Weights of a small multi-label image tagger.
Model: 1.45M parameters, 48-pixel images, arch vit, norm layernorm, activation gelu, moe top_k, num experts 8, patch size [6, 6], width 160.
Training: soap at rate 0.0026, batches of 128.
Data: 195000 training examples, 15.5 epochs.
Rows from expert 1 of block 4, named by matrix and row number. Rows with one number belong to one neuron. Each number is 200 + 20 x the weight over the matrix's rms, rounded and kept within 0 to 999. All counts start at 0.
# up: expert up (model.blocks.4.mlp.up, 8x32x160), inputs 80-159
# down: expert down (model.blocks.4.mlp.down, 8x160x32, transposed), outputs 80-159
up.5,209,203,198,187,183,196,226,191,238,221,259,176,183,215,182,204,175,231,205,204,215,177,239,178,205,203,199,187,214,254,197,184,165,208,209,176,195,198,200,215,201,189,234,185,222,187,214,212,188,187,190,194,184,227,205,230,183,212,219,183,211,221,189,191,220,192,195,196,197,231,222,209,214,179,188,178,156,195,207,187
down.5,188,210,170,239,230,207,195,202,189,187,225,166,232,232,229,203,219,188,217,166,226,206,158,221,220,218,196,225,213,211,188,166,216,167,193,174,221,214,197,233,214,212,231,194,204,214,198,191,211,195,170,190,191,179,195,209,193,219,197,175,205,208,213,194,216,209,207,194,188,173,232,160,194,197,172,215,195,204,210,167
up.6,185,241,220,242,221,195,176,201,185,180,234,154,234,207,212,200,194,146,185,168,174,208,166,228,242,211,224,178,221,212,218,199,219,222,203,152,183,210,253,188,173,211,214,229,182,179,191,219,182,188,157,206,250,204,202,251,220,192,200,179,176,226,198,159,200,206,214,232,183,185,166,197,200,210,178,194,193,203,160,200
down.6,218,165,199,199,207,248,186,193,218,210,201,243,177,215,163,174,214,199,213,234,193,211,220,222,140,201,196,218,222,209,209,193,169,186,205,185,206,184,155,233,176,187,183,210,161,183,202,213,215,215,239,213,197,165,197,193,233,180,200,202,168,184,236,204,241,186,167,204,192,209,235,178,225,231,230,205,245,208,212,217
up.7,220,182,169,143,173,190,196,158,183,204,176,238,173,198,181,214,184,230,166,226,179,214,214,225,195,186,216,206,148,188,197,199,206,206,246,233,228,183,205,185,235,168,143,181,201,221,243,171,244,199,162,200,194,219,232,196,204,196,220,187,205,153,212,195,225,170,259,198,209,181,228,182,211,178,181,179,187,205,192,204
down.7,159,159,237,218,208,189,167,179,194,181,170,210,198,192,148,167,222,224,231,216,188,192,200,204,207,164,199,226,185,228,185,145,175,215,218,183,153,182,162,188,222,197,175,219,201,225,202,219,204,219,187,151,153,162,185,212,256,163,246,204,220,179,197,227,196,174,197,206,216,219,244,204,240,197,217,162,238,220,240,202
up.8,185,197,197,220,237,188,188,202,225,208,188,207,161,224,208,169,200,155,212,206,182,210,205,207,206,192,240,187,177,174,193,190,195,205,205,184,194,164,236,192,203,214,167,199,205,199,207,219,197,215,213,213,232,164,213,185,215,153,195,206,210,195,179,171,221,207,210,226,210,202,175,178,201,191,239,214,202,190,194,224
down.8,198,231,210,202,223,138,205,188,213,190,191,170,228,209,182,213,206,253,193,215,169,193,236,168,236,164,196,193,219,169,204,184,240,180,223,205,198,235,239,204,204,167,186,200,235,186,204,198,192,220,221,218,221,202,212,200,190,188,240,192,196,187,176,176,206,186,205,236,185,236,154,220,202,183,166,185,181,158,185,193
up.9,184,216,199,221,209,176,178,175,227,233,179,207,208,231,196,204,214,206,187,190,201,193,209,192,205,180,200,191,173,187,176,177,197,195,209,191,192,189,218,209,181,208,185,225,205,192,209,202,176,238,206,234,231,172,182,197,207,162,212,201,197,185,173,197,158,209,199,239,202,180,205,215,211,188,204,188,194,208,221,233
down.9,206,225,204,212,195,165,196,187,208,215,200,170,207,218,184,209,248,219,173,171,212,219,186,184,213,175,194,216,195,190,197,192,170,214,235,190,175,210,238,200,231,208,170,180,207,192,219,207,181,176,200,190,213,185,203,217,216,159,219,217,207,196,208,173,184,225,218,221,223,210,212,199,223,176,196,169,164,171,184,196
up.10,172,206,190,252,230,202,181,193,232,229,218,174,205,230,189,187,208,187,224,171,173,198,202,200,209,185,233,201,220,202,202,212,206,213,203,171,199,166,193,214,183,197,200,206,202,197,196,201,199,188,204,205,205,191,193,231,218,164,199,182,206,215,190,177,208,172,196,227,196,200,175,191,220,202,221,183,172,206,181,207
down.10,214,219,189,203,213,198,206,165,235,231,202,229,215,179,176,195,222,210,197,200,219,170,212,189,183,138,188,178,183,215,180,193,191,192,241,196,183,206,185,184,210,186,175,188,217,195,223,183,191,244,200,192,254,190,189,214,193,201,202,205,176,185,230,196,195,204,190,217,174,219,198,199,193,210,199,187,218,184,166,223
up.11,193,199,243,229,203,192,173,186,238,197,228,185,209,233,193,188,179,211,203,192,171,194,179,207,219,166,227,172,193,221,214,188,184,187,236,191,208,168,220,192,196,160,174,217,221,203,212,205,212,239,170,206,237,195,207,239,221,165,206,180,258,208,177,155,221,187,226,222,183,219,205,199,237,175,192,195,197,207,198,229
down.11,194,215,205,221,216,221,196,214,243,189,228,175,195,170,186,193,166,195,218,174,220,191,174,166,210,213,192,232,216,246,211,214,161,221,197,194,169,239,182,228,202,215,207,241,183,237,208,225,210,206,174,161,164,225,199,221,228,253,237,202,180,198,220,228,208,207,174,177,171,203,203,219,152,189,178,197,198,192,185,182
up.12,178,221,217,185,205,206,214,198,245,251,231,193,197,188,196,216,168,181,184,183,178,190,210,170,196,207,185,212,207,209,213,181,185,205,196,188,160,189,246,170,228,196,190,200,186,210,208,218,185,193,175,218,226,222,202,216,196,220,206,202,168,211,210,214,175,194,173,196,209,243,182,198,159,211,204,197,172,192,174,246
down.12,225,205,188,191,195,204,178,214,165,236,214,210,154,228,171,201,203,172,192,191,220,220,212,216,231,238,196,191,206,215,150,216,210,239,214,192,196,188,219,200,199,207,186,191,204,153,209,163,186,196,187,165,183,189,204,209,175,197,201,169,215,218,212,179,215,189,207,200,210,188,209,239,193,186,232,182,180,190,207,193
up.13,218,199,196,167,177,213,250,201,208,198,219,176,181,186,181,212,173,204,204,192,209,192,210,170,211,246,196,183,214,222,197,198,184,208,205,229,191,193,208,212,236,182,207,193,200,210,239,205,235,173,187,208,201,241,205,225,221,240,220,181,169,195,222,228,184,193,198,192,219,174,218,227,183,239,175,177,203,207,177,170
down.13,209,199,236,209,220,191,180,188,202,194,161,154,195,227,170,219,209,251,204,196,174,204,196,191,234,185,188,214,175,170,195,180,187,191,228,207,190,244,202,202,190,213,205,186,216,188,221,217,219,226,197,212,181,218,186,208,190,192,230,202,210,182,166,134,236,177,181,195,207,223,193,226,207,175,191,192,197,180,187,187
up.14,183,239,210,201,215,223,216,210,214,229,226,185,183,233,208,202,174,184,205,164,169,200,173,188,210,188,215,195,215,219,189,186,207,221,223,207,163,179,228,193,214,184,178,193,220,222,212,207,190,202,175,174,200,187,202,227,221,211,204,168,196,234,202,153,217,194,201,208,217,199,178,216,188,221,196,184,166,199,183,191
down.14,201,189,180,217,209,203,202,223,185,173,209,209,210,192,234,192,192,192,177,194,225,215,159,214,229,178,217,196,192,180,227,214,235,208,169,172,217,210,215,218,187,195,216,220,175,209,169,194,195,176,192,184,200,197,238,181,192,170,199,220,200,215,231,214,182,210,216,193,184,174,163,203,177,213,232,239,212,207,202,190
up.15,183,193,141,202,204,205,217,194,209,187,207,225,173,176,198,202,179,213,215,232,174,189,220,236,197,216,194,184,190,171,197,230,203,199,202,182,234,171,229,165,230,194,178,207,184,174,248,148,238,191,215,212,212,224,204,196,190,203,192,181,192,192,211,206,214,168,235,201,225,185,205,195,234,196,202,185,214,170,178,211
down.15,204,215,164,201,192,188,180,224,172,223,191,211,209,220,194,218,216,175,189,202,195,200,227,189,188,183,191,167,203,157,193,210,210,215,225,222,216,203,248,199,172,205,186,174,223,174,224,194,214,239,198,188,221,200,174,175,173,210,201,187,214,198,219,216,157,218,214,193,201,182,206,202,203,192,200,172,210,184,186,182
up.16,208,169,179,191,195,211,225,200,205,212,244,212,158,222,202,172,184,180,207,232,197,204,238,196,185,238,177,209,239,190,187,203,201,191,196,177,201,210,214,210,180,228,199,197,177,150,195,201,204,188,205,177,199,242,190,206,151,204,201,182,191,197,213,226,216,210,190,204,200,244,206,210,215,201,195,177,191,160,188,189
down.16,197,239,208,212,185,213,211,174,208,190,232,187,181,198,173,200,188,208,164,135,245,212,195,203,249,180,179,209,216,215,174,183,170,232,180,200,191,190,200,197,230,183,212,204,173,209,214,188,205,175,166,189,208,235,223,214,209,221,204,217,238,217,183,226,186,194,207,209,210,183,194,206,195,193,222,200,158,201,188,181
up.17,180,226,207,172,241,191,224,207,197,209,186,216,219,213,212,205,205,169,218,175,193,191,182,187,222,198,201,166,178,165,218,226,195,231,197,180,206,202,194,201,184,180,213,205,222,179,203,230,198,206,219,216,228,196,201,164,167,174,196,219,197,189,185,191,145,232,201,240,198,206,200,216,168,258,203,203,185,202,230,195
down.17,221,184,207,210,195,202,183,190,201,175,171,202,194,188,196,200,210,208,174,197,198,191,209,217,164,223,189,231,202,192,155,168,210,186,184,200,194,186,182,193,199,240,212,210,197,214,163,180,178,165,230,200,167,192,157,200,216,203,180,214,229,211,179,202,207,190,185,192,242,201,208,196,229,186,216,202,212,181,207,217
up.18,216,199,240,185,206,199,189,196,166,209,195,195,182,214,222,172,213,202,213,189,210,228,183,218,193,200,204,255,183,203,205,230,194,230,214,198,184,195,158,216,190,215,213,170,177,188,205,192,244,209,180,171,132,207,218,224,204,209,191,207,211,205,201,191,246,193,220,210,181,195,212,211,172,178,195,202,186,190,198,172
down.18,182,195,202,177,199,175,223,176,208,183,181,187,197,208,190,220,197,198,177,193,230,188,216,162,186,214,192,222,168,191,218,188,185,158,161,224,217,195,213,206,209,213,195,201,188,211,197,207,180,194,210,206,250,218,215,195,156,223,183,202,201,191,179,195,179,218,182,202,213,203,175,191,216,190,207,211,193,213,177,219
up.19,179,223,179,202,184,202,221,207,160,181,214,195,216,187,225,196,220,194,235,213,177,231,163,210,228,181,233,198,228,222,223,218,218,211,222,195,187,242,217,213,179,181,198,215,194,220,184,194,187,196,163,182,216,204,218,236,214,193,208,152,179,230,192,178,204,198,237,208,170,189,224,228,203,176,173,169,192,212,208,196
down.19,214,178,184,211,183,201,182,196,219,200,204,224,226,170,214,207,202,194,205,193,192,174,185,216,195,238,175,220,229,236,172,190,189,170,167,200,205,178,177,195,213,203,228,213,200,223,189,217,184,185,206,205,168,199,201,188,182,234,180,203,213,195,180,209,193,219,170,184,224,206,203,183,172,219,177,225,236,195,191,213
up.20,207,189,250,203,226,192,167,197,209,225,199,210,194,214,181,157,199,173,162,208,184,180,216,167,219,211,198,171,191,214,184,179,196,199,186,193,198,179,200,171,190,218,194,206,243,170,178,240,163,203,190,230,232,189,168,179,192,186,208,214,186,186,204,224,165,222,193,205,204,231,214,216,193,204,226,215,212,211,213,208
down.20,232,195,205,174,187,201,208,204,205,205,178,216,196,215,181,221,206,205,187,214,204,208,219,200,190,213,174,237,194,174,198,201,207,182,202,222,183,219,205,210,209,208,179,165,190,190,183,171,200,217,203,177,181,191,212,209,172,222,179,204,207,170,205,171,228,205,185,181,213,234,170,194,192,181,218,192,189,182,177,216
up.21,177,201,227,219,221,198,187,196,202,232,222,201,181,235,211,165,205,185,186,217,236,212,200,232,184,193,203,191,198,220,199,221,198,230,195,165,215,199,233,180,211,226,205,208,171,185,167,173,205,205,205,202,199,173,190,189,193,181,186,199,221,221,196,176,206,207,211,205,200,205,190,179,194,189,225,220,209,190,185,203
down.21,205,211,234,199,200,176,225,206,170,203,203,182,187,184,190,198,176,205,168,214,208,226,196,206,199,214,219,215,186,186,234,206,192,183,203,186,196,227,222,195,211,202,182,201,201,215,191,203,207,206,214,172,234,206,217,219,202,200,207,169,178,192,196,189,219,223,209,194,168,193,185,210,205,177,193,203,160,202,212,209
up.22,190,200,202,230,189,208,188,189,194,208,180,199,189,223,212,229,200,205,197,205,198,189,194,212,212,224,166,193,214,206,179,180,221,165,181,208,205,192,227,215,241,200,190,213,182,206,189,191,199,201,196,224,202,181,192,193,201,214,189,200,185,199,188,221,198,192,185,171,222,156,196,201,179,204,203,180,219,201,171,203
down.22,205,212,194,175,201,175,210,232,203,196,199,187,221,175,200,194,183,194,209,241,182,230,194,208,199,206,203,187,203,200,228,228,193,240,232,210,191,219,227,182,163,194,211,182,235,179,227,204,225,226,189,185,206,230,176,189,194,217,223,178,185,180,202,202,160,194,203,202,176,189,207,224,181,195,157,215,169,199,211,193
up.23,208,190,212,194,184,185,224,219,213,142,171,213,226,176,199,176,182,217,247,202,202,206,187,228,210,176,205,192,192,228,240,184,212,219,199,205,193,211,178,201,199,188,252,200,214,222,204,200,185,193,218,179,197,224,200,180,200,225,219,168,218,213,207,184,194,191,196,185,190,189,195,222,167,231,192,209,192,203,216,192
down.23,196,208,214,177,183,221,202,175,250,230,218,179,201,192,173,219,182,232,217,214,211,189,217,169,188,171,173,202,193,189,208,166,225,163,212,219,173,210,200,229,212,169,189,201,217,228,185,196,210,218,165,198,179,231,196,238,187,228,222,183,182,183,187,178,209,215,187,222,167,208,188,212,210,179,167,212,199,215,226,199
up.24,197,209,220,178,178,195,191,197,187,198,178,212,209,195,185,240,214,207,191,187,164,201,174,202,199,179,209,202,179,182,204,194,197,215,212,238,192,186,214,175,188,185,182,199,203,220,211,229,195,235,189,202,170,188,194,181,226,180,209,214,209,196,180,184,210,185,210,204,216,199,224,208,228,194,206,206,176,201,237,221
down.24,214,229,200,177,210,191,207,178,202,209,211,204,190,202,224,214,204,187,188,192,249,226,180,203,234,189,200,196,211,212,194,204,211,206,215,186,209,197,205,213,209,176,167,221,212,192,196,213,172,208,186,202,179,186,230,179,177,193,194,213,208,211,187,201,189,191,219,187,180,138,190,210,190,209,205,193,193,193,213,184