config = dict(
    train_examples=195000,
    image_size=48,
    horizontal_flip=True,
    norm_position='pre',
    activation='gelu',
    num_experts=8,
    moe_every=1,
    layers=8,
    beta2=0.95,
    lr=0.0026,
    epochs=15.5,
    lr_schedule='cosine',
    warmup_steps=1180,
    weight_decay=0.04,
    adamw_weight_decay_other_params=0.05,
)
Rows from block 2 of a small multi-label image tagger, named by matrix and row number. Rows with one number within an expert belong to one neuron, the router's apart. Each number is 128 + 24 x the weight over its row's rms, rounded and kept within 0 to 255. All counts start at 0. Numbers have three digits each.
Before each expert's rows are labels from the 100 images, of 14976, where the router gives the expert most weight on average: "colour at peak" is the nearest of a few named colours to the mean colour under the peak; "peak at" is the part of the image that holds the peak. Only what is clearly more common there than usual is listed. The data: photos of arthropod specimens (BIOSCAN-5M). In brackets: how many of the 100.
# router: router (model.blocks.2.mlp.router.weight, 8x160, trained with AdamW), inputs 0-79
# up: expert up (model.blocks.2.mlp.up, 8x32x160), inputs 0-79
# down: expert down (model.blocks.2.mlp.down, 8x160x32, transposed), outputs 0-79

# expert 7
colour at peak: white (84)
peak at: top right (42)
router.7:155142114116107082152145170161129118125106078086103127104107142174150134124103158115124139135131148110116085111101117108123099178110114097135116096117167119129142173132120152111119109122159096134144132138150120140138160117170150110161116104
up.0:126130143114168139131140106094154111156094120130118125148148135125133148096137128143139094156149052081149099136121132128125108116145160144111093133122122172124109176123121149121134130102139129087147122125143134110123083133129135139134145187
down.0:131098103115140137149138163102160135070165101168158121138140139168108140122130165137148152104156149116158084119111111137125107128147128112094120123154127135122109152139167099137109093144148083116164144167082148099132121139124111075156123111
up.1:124135132142136142109110121097158119155129117092096151161154129134140108145175088122104092179117109131159131145152096168121158133068128105144107118162120143100145118169094096154164114118149141140160107125132118131090119130088131127121132147
down.1:147128144085089170123186144137160133107154147111122134111103143105150100138114090149107086161081096130157098123115126162142146114116142120117159096145108139140138128100094134161132128120165118100148142162148139127082117137103124136091122124
up.2:123140135161186171111123120125068109159133145145153098169136128158121133147157121144125140142124134130116154150170145126135132107089166101090110127152121135119114131071132136132139159121116095131118116120121119095102128195105150123140108171
down.2:117130102145125121131125110127154085116094142144131091160157100175137150083151181110120155108141141116140140109151133116120122106151133136159084169085117110140112123154135132098089149093143118131107120073120132121156122151170094144110139135
up.3:110112152125135158121085135094112103140162141119107095143105099139074155129138116101134134116108135143138153124169137131143123079135130131092135112151098127097117146109156127138101150128159128149158095159088121144106150176125143183142117106
down.3:124135098131097081128121153129166156121106127128138153099123122134135105083134149149127158106167120122136153116108129121118101131130129134100144142107146134073130059126113170085154139163169118133137107133152120125120140136179163135127135104
up.4:140073186122115150172121104135093084089148120104127129112147103108141148156138101125135158109065129115137144095126099150162122146141174125143122115146128124138170155117100098141135152175134139177140108146102078129139121135108107105079101131
down.4:114115097150105124162085149125155150168141121164137153153134123085093141145095139116109164104116138174131135159148152116145135089106135098089095169122135145110127113142139127116104136115108129101151108130159177106156107115105105129113148155
up.5:115138134128144123172087088121113113120152134125082129123127094127093183094144136096131177105104122113139149136103117147145075095173127129110139102124144110105138157112148106138121124096152130127182110173093137143149118134154126177126137097
down.5:129114103124189128171150095164088155098132131093174115117132164121125143122174129132122124175067145121136139129138146107153139155100129099135108117118143132106102136120132155126103108133138134114124144124084146106140186127119131110143141137
up.6:095130123140152126125111112101149129135148167155107108184140140133122127151107103166116140132137088115123117153152117136165118080148107130101163176124139178147109130114155147148078127111101102132124126108127093070086125168124113134150129164
down.6:133143080107127139113144121168129141145146124145126118132169167101113136131116107147124141136128146182122112165145145150119199137091142089099160136108139108115145159075122098117104083088131142116131160124148145156098155109119137123132139092
up.7:154143087140147139110123110112099154149109169127115108127099118101098138144091138094121098082139145159101144135121157138099117139109095110120126093145131089115085122148158101108108122093128134152100122121103162123137094138124142104145169118
down.7:093148130121096112158109141136156108131143112118132203170140158132154163157147141130072151109137147090079151137122120148106107128134117133135131134142123095061078159120130098095125115167122098109102159117174121172156120125124145142140104127
up.8:128144123151125099131108111125168097103138128113077133111132123112080179135118099162143137115114113119144172126136105172140164122114134114115095118152150141103158100114142105128127111167174140146150089170140082156087103137137134132095159124
down.8:085136053163125116085098109083133121122162164133147122173128150113124131128173121130110129139156117091175116152138148132106122120120135133112123131109111145131153150139109127123115073130127152092126100100127181148131116100123141134151125116
up.9:109178142121108129126120147117142141145117106139139129133141136120165153109137132114129132103144126120135138116125139148176123145134112110152103115114157135154088125146115139122116125186138137108126121087142109132154127124136089106137143123
down.9:127141170126093138140140097086151118135110124126118091113119138092115198147111089147148132125116113131080146098153102130144136108155108159136128128133140148112149168134115104137157107136104142096133158102123155138143103131107149148136081131
up.10:131114090115101116131135152148160113150116130107129137109145175156187094144135164083142108154151140128125089138115127098149112149112081139149129112105143130179087150168127166120082112125095126118134145113137170113153138104130106122161106101
down.10:097140144165145184116123124111139137131135113189128099151157109110123102153105109166123149100107124117181139104091127125114111119120143133115143121123184136189098121087093115152134164154115109179115118133098163124118101137105126155136129098

# expert 6
colour at peak: pink (98)
peak at: top left (34)
router.6:153126123137159144190161121054173144138083152111113145145124133102126123119127133164146135140155144138123132119109110092097131117120125156148157114112144132095176155168107127115137082123082104105115153134140102144121130135121140131114104136
up.0:105151117091134117137112120144119141102136125171159098127120129155139146067100155109117139135129128123141096092120188123143073116144131106113148097118143112136097179148171163136103147124128118123132149123084171105145130134148091095171154099
down.0:146109093103131127131143114135101138139133130114160103076156107128138109131084102126139114138120107137164143116126137119174094083175160115128107115158134166146139144091135094157102152129162159156130129127119128112132147151171125100122121088
up.1:162122162119099180116133138132119166148141105113115140126137125133185135132142105152135103107123150141106125121178112138122169128082129092152123091168090097128162105109094153132158150123117151151116124104147087113103140148078146125132130099
down.1:188094163137121134117153109110124135149142130085153116146121136129157119141113105165126099169104101142151135135154147114127134113101131136146076115170162148129137137099130141152127138097140085122173112110170121110103126152116120134108129178
up.2:122115176117153161096135116096120143124111140130130122153157112125184104125150117113149117140138100115143123161127148135116134117123139157112127126143064118123137128159140117139157139118131135133168141142127160090089145122084088137100141171
down.2:123084109142106104117171145141082108123124151139200104111116137129103137135095094158159104135115084139118109116145160122136149114090128149120136085160152161133091116096196139151118125132173125121127125134138113114126104133136135140160156159
up.3:131110120116122129089110137091133105128152147134095152110159095111118125142143148092123153119127148120131140145092129134114122124160137146127126100113139104109111186092115079132115106154138099119141134119124191126179111110122122135127113152
down.3:143113118119118144142112179110136131125160144121103166084158139115180127103125116158076153081106170112109143162134106131184135107131143112158147131121141121107139100093120095131106105169149138147122141110142140112156097121116114111133093164
up.4:136134110131137145141143135105143154148145107134148151149123136149143131138139139193145168133181167154135115124144106112098166144107114079145139138139100136135132111149132162102117124132113147134096138104116090129099150133112147123149133091
down.4:136146139129133142120147121110105125140110119143107107130112136113107175132122130093148085137096089106110113070129113123158114123179111144118117141140115120137138135132134114137169097165125108134166110155106118144136094136150118134119110148
up.5:098109128099138127161089129159145160077140082142129149105145116094151107107121127108125185136121126141144144128126131128134116095181116117076122068139155090148114127120167126149093175133136145146152094162087108120118154154128103128131138099
down.5:137137114145101093129112140141143115114122154129101131141116157119150160146167130140131124072141112090146143103123156185102119092166162132144107163082158149155141136169142127161133123126123087129126165153125113147113082143136110073114109164
up.6:110195106111126143104092153156136081100191165130127116164130127154113115138133149129087153142105098102147104100142126126150085094140143163081105120121146124140083108136114119148099145108157147107129115167104136124101164139136148130125123123
down.6:135124146107137156142117104129110055102125133145123088114156147141133145131135124149169167126116143096139135116125135134132097113139133147116137122142137124220136115097131111160141141184126129138148066154095128105111133171136135113130146098
up.7:103176130133141097070091079117130113117143136132107121138142105155134120147097120137099142131098123093127106100154147174123115138125172124134108117147152147123171136156147105144129147120131156138135074133116093166136160156150134112140146066
down.7:105134088098126134145097139106135099089113140119111159158142154156155074092114130118113156122134129124106112145131112134128121149113165105115112156112128146167109142133089127139111115158106169147120112152140136092086149097162167074148104131
up.8:110090093156168168168140171102140146147116166131103126156126142092113091136139109108155098152115124130143127133121124123109134124101129137124149145108111124115143136111127107135129112133095146135121147133134144126088102108106167149134116108
down.8:095149136145130145129111142137149135131147112127112173149137175146134139132118154114176122108086125118079066105108092142117119141145136149181129124120161144134118170092131137085147102140119145156093086124129114114127126106162137130138104093
up.9:126132179126124152146110091100123134113131149101105125196105143130124137109137100097121108140081092077134150140149107139140108121120163158139116148156117156136115120160096150156155141110127137107161120123164103101096162124126148126095126127
down.9:150157139125155078127085116151096133138176130138119141091091088160135141087105195119133150100124107115115134137063144113140070123174131160127116128096152149090107156155136130108083136118139134114125124127159091127160152134186122111128142102
up.10:148125160113134148164138134098149108165115125100136141121123092088148160137132122146157141086127142135131109115111100126129132128119126092169147095142137119119079140142145090127152138118109120141090139130102099116151110113100088115086129117
down.10:169121158147077130147143102160135122134124103107122164172114138130162122108174120143130139083138120114080106104123099162102101145114136143157094090158175136144136147141123137127143101112129099089148118134123072125108097102165165099121118126

# expert 2
colour at peak: white (100)
peak at: top centre (41); bottom centre (34)
router.2:170128116075092114094151137098147123079115131088142153096143092126152095122110159128086171094128178124122105118077123109126134125116161160129126134113137085118165141153098118102107132130130135132135145171135155158161131123146134098120109132
up.0:153101156139119102129132113113136139152088148091075136117139106095122164137115109151119121130105115133111161118135107146121147126120131121135087100144111120090152087118112085133168118147119118113142087164177116153134119131136159154106102178
down.0:118134120125128135124080131112094159106187148140101114124088123103144159106172110105110122107142093142142110139144094097123127076149140107101136154146146168128152101179140111137154108139171135102147145119128112120125118093127123128148095162
up.1:131124130151115116131086097107108149149118125118101140144137098111093107119140099100149137152137117158121158127152104153132157129093078099166140110173152140133137096086120095154084106116079154148114090153127096130123108148136127185114098122
down.1:141119169107142146091132119085102135144157128134150141073140087165117172108123103160119132129113132118112136151164117123124153137129121123134157134178104127100154106113096102122137159145138142137131135112120132107164129160081153135126106135
up.2:108150132080190166098125124094104154101169156163176133144146119138132137088136140177086135143156102079131117118142187118119122109136139124076140115121079093108116161122117139122097157110146136108156142132088162087108159149117146164154169140
down.2:125149128133125156107157100090166140111115139144121132116164109126153172108135147114121114084148132122116085124123113133089157087130144146100116119103148146150092113132133129133150134125149128083128089130142114082084139160121129148113153174
up.3:103161142128187124109109089135103131087185113153137125145110129170122161114124150149061125125151081113135157176136155127116129094136205118053146140133159137116086131119125112128140130131153073132178113138117116113097132151141148100111151128
down.3:127115117169151132101117145130179114113120161133173137124107131106123129105124145102141134129113140115122092140119153110143091175141119150138109099091139153082080162144177133120120126120153161143116116115075117143149156098115163110141142113
up.4:113122168138117155120089147124116093135135144117120102160097127158112116175104109110137149122087136118153155100172138156143119120155121123122138132154137124176107116139169169154104150150114139151094103113110092086082174151110107110108152128
down.4:086134138146137081137141117122147146119121142171164112131134148119122139119102117127125134125125081197135161122159131128181089121135123132100132137124160142100128137084158119153118128142159165119121113184113117129117138108164130132165160107
up.5:118095152096145166133120118134105150117151100145170113121178127128161112148153122152152136140107144130146123140118148120156154128129126122124165134146156112149162154139126139142121181114087128144128141115089125084158133124085070136135096122
down.5:132129145141130136130118130090122131166124182112118150094113114088120118133062117099130107087129136131131172173131140132160110112143145153100114099133087123129110131085135114163128165120137140152109112135159138094157097121138118164110131147
up.6:132116186084107145167144146132134140162095062123138134102138146113143129149113127105145156104153135154115143104117115113120142153122131118128113113153134080161091105079109100130183160149078121151106142150140127121142117113103125129059102164
down.6:090161106098169136111138117141141087142112144157128111176129153103127144110166153093126123151137128155098103121152142125109113110141141155112125090148137118101148149105144152100103108121115135118137103133125153112132149119150173148169112121
up.7:072170113138150127088065096103116115150147145139097102150146134120127159111140120102123131156102099137146130122146129135144101052144136108089110140093140157118091161131138119168091125129156132141169115182105144090109151141150125124113141138
down.7:130146156137114115106127136146095118158175133155136134125136135146136092171159113161144151104148145136108134087121096108118162153134100103133173133153143098104192123109086102120117118112128132095138121122119139146116113122090117109120096157
up.8:077133123139139118137080115100112102147149125130094097146163159123084135144108081125142098137111109113166128104156128169141142094142134123162123145137108107158167104107144134180116163128111108141114082144114111089101139154103109098131139081
down.8:121117124125117086097126120161127137131139125160112155108122157149086132148112116142116115137124107137126129147112150128142175082138123160090114107155153125136120090052158120137155157141130163115139101155127156174154117156115160118144160125
up.9:085174085153139167093103101088090113109135132156118076139147150151109111160102105096110138128120127123135134075166107164158115120129160083123131162141119135167136176118140132152100120144135155138108092112131117108103144156120131098138114110
down.9:153090165136125097127146143108149123170135099091142119097148153116145093138181158158146162140128097148110160113117112100136156162165088151158129120110143156133157109103136106128137093111132135116118165138114084118130106108125087123124101172
up.10:100120110144159136124101115140102130072160145163153123141128116125095132117112127129129135131124120151157146116137162122127110075130117129098166134107125140111158101117172116129094173140141181169142135173063131128105129143132137156166125100
down.10:163147154147141123137167106131120129142080153126150102146096107142144105135133147084111102156109106138107144155103103124153110133093136134139113118127144163106064132164169176115121138132149081098145176092145087094121127114155128113098134193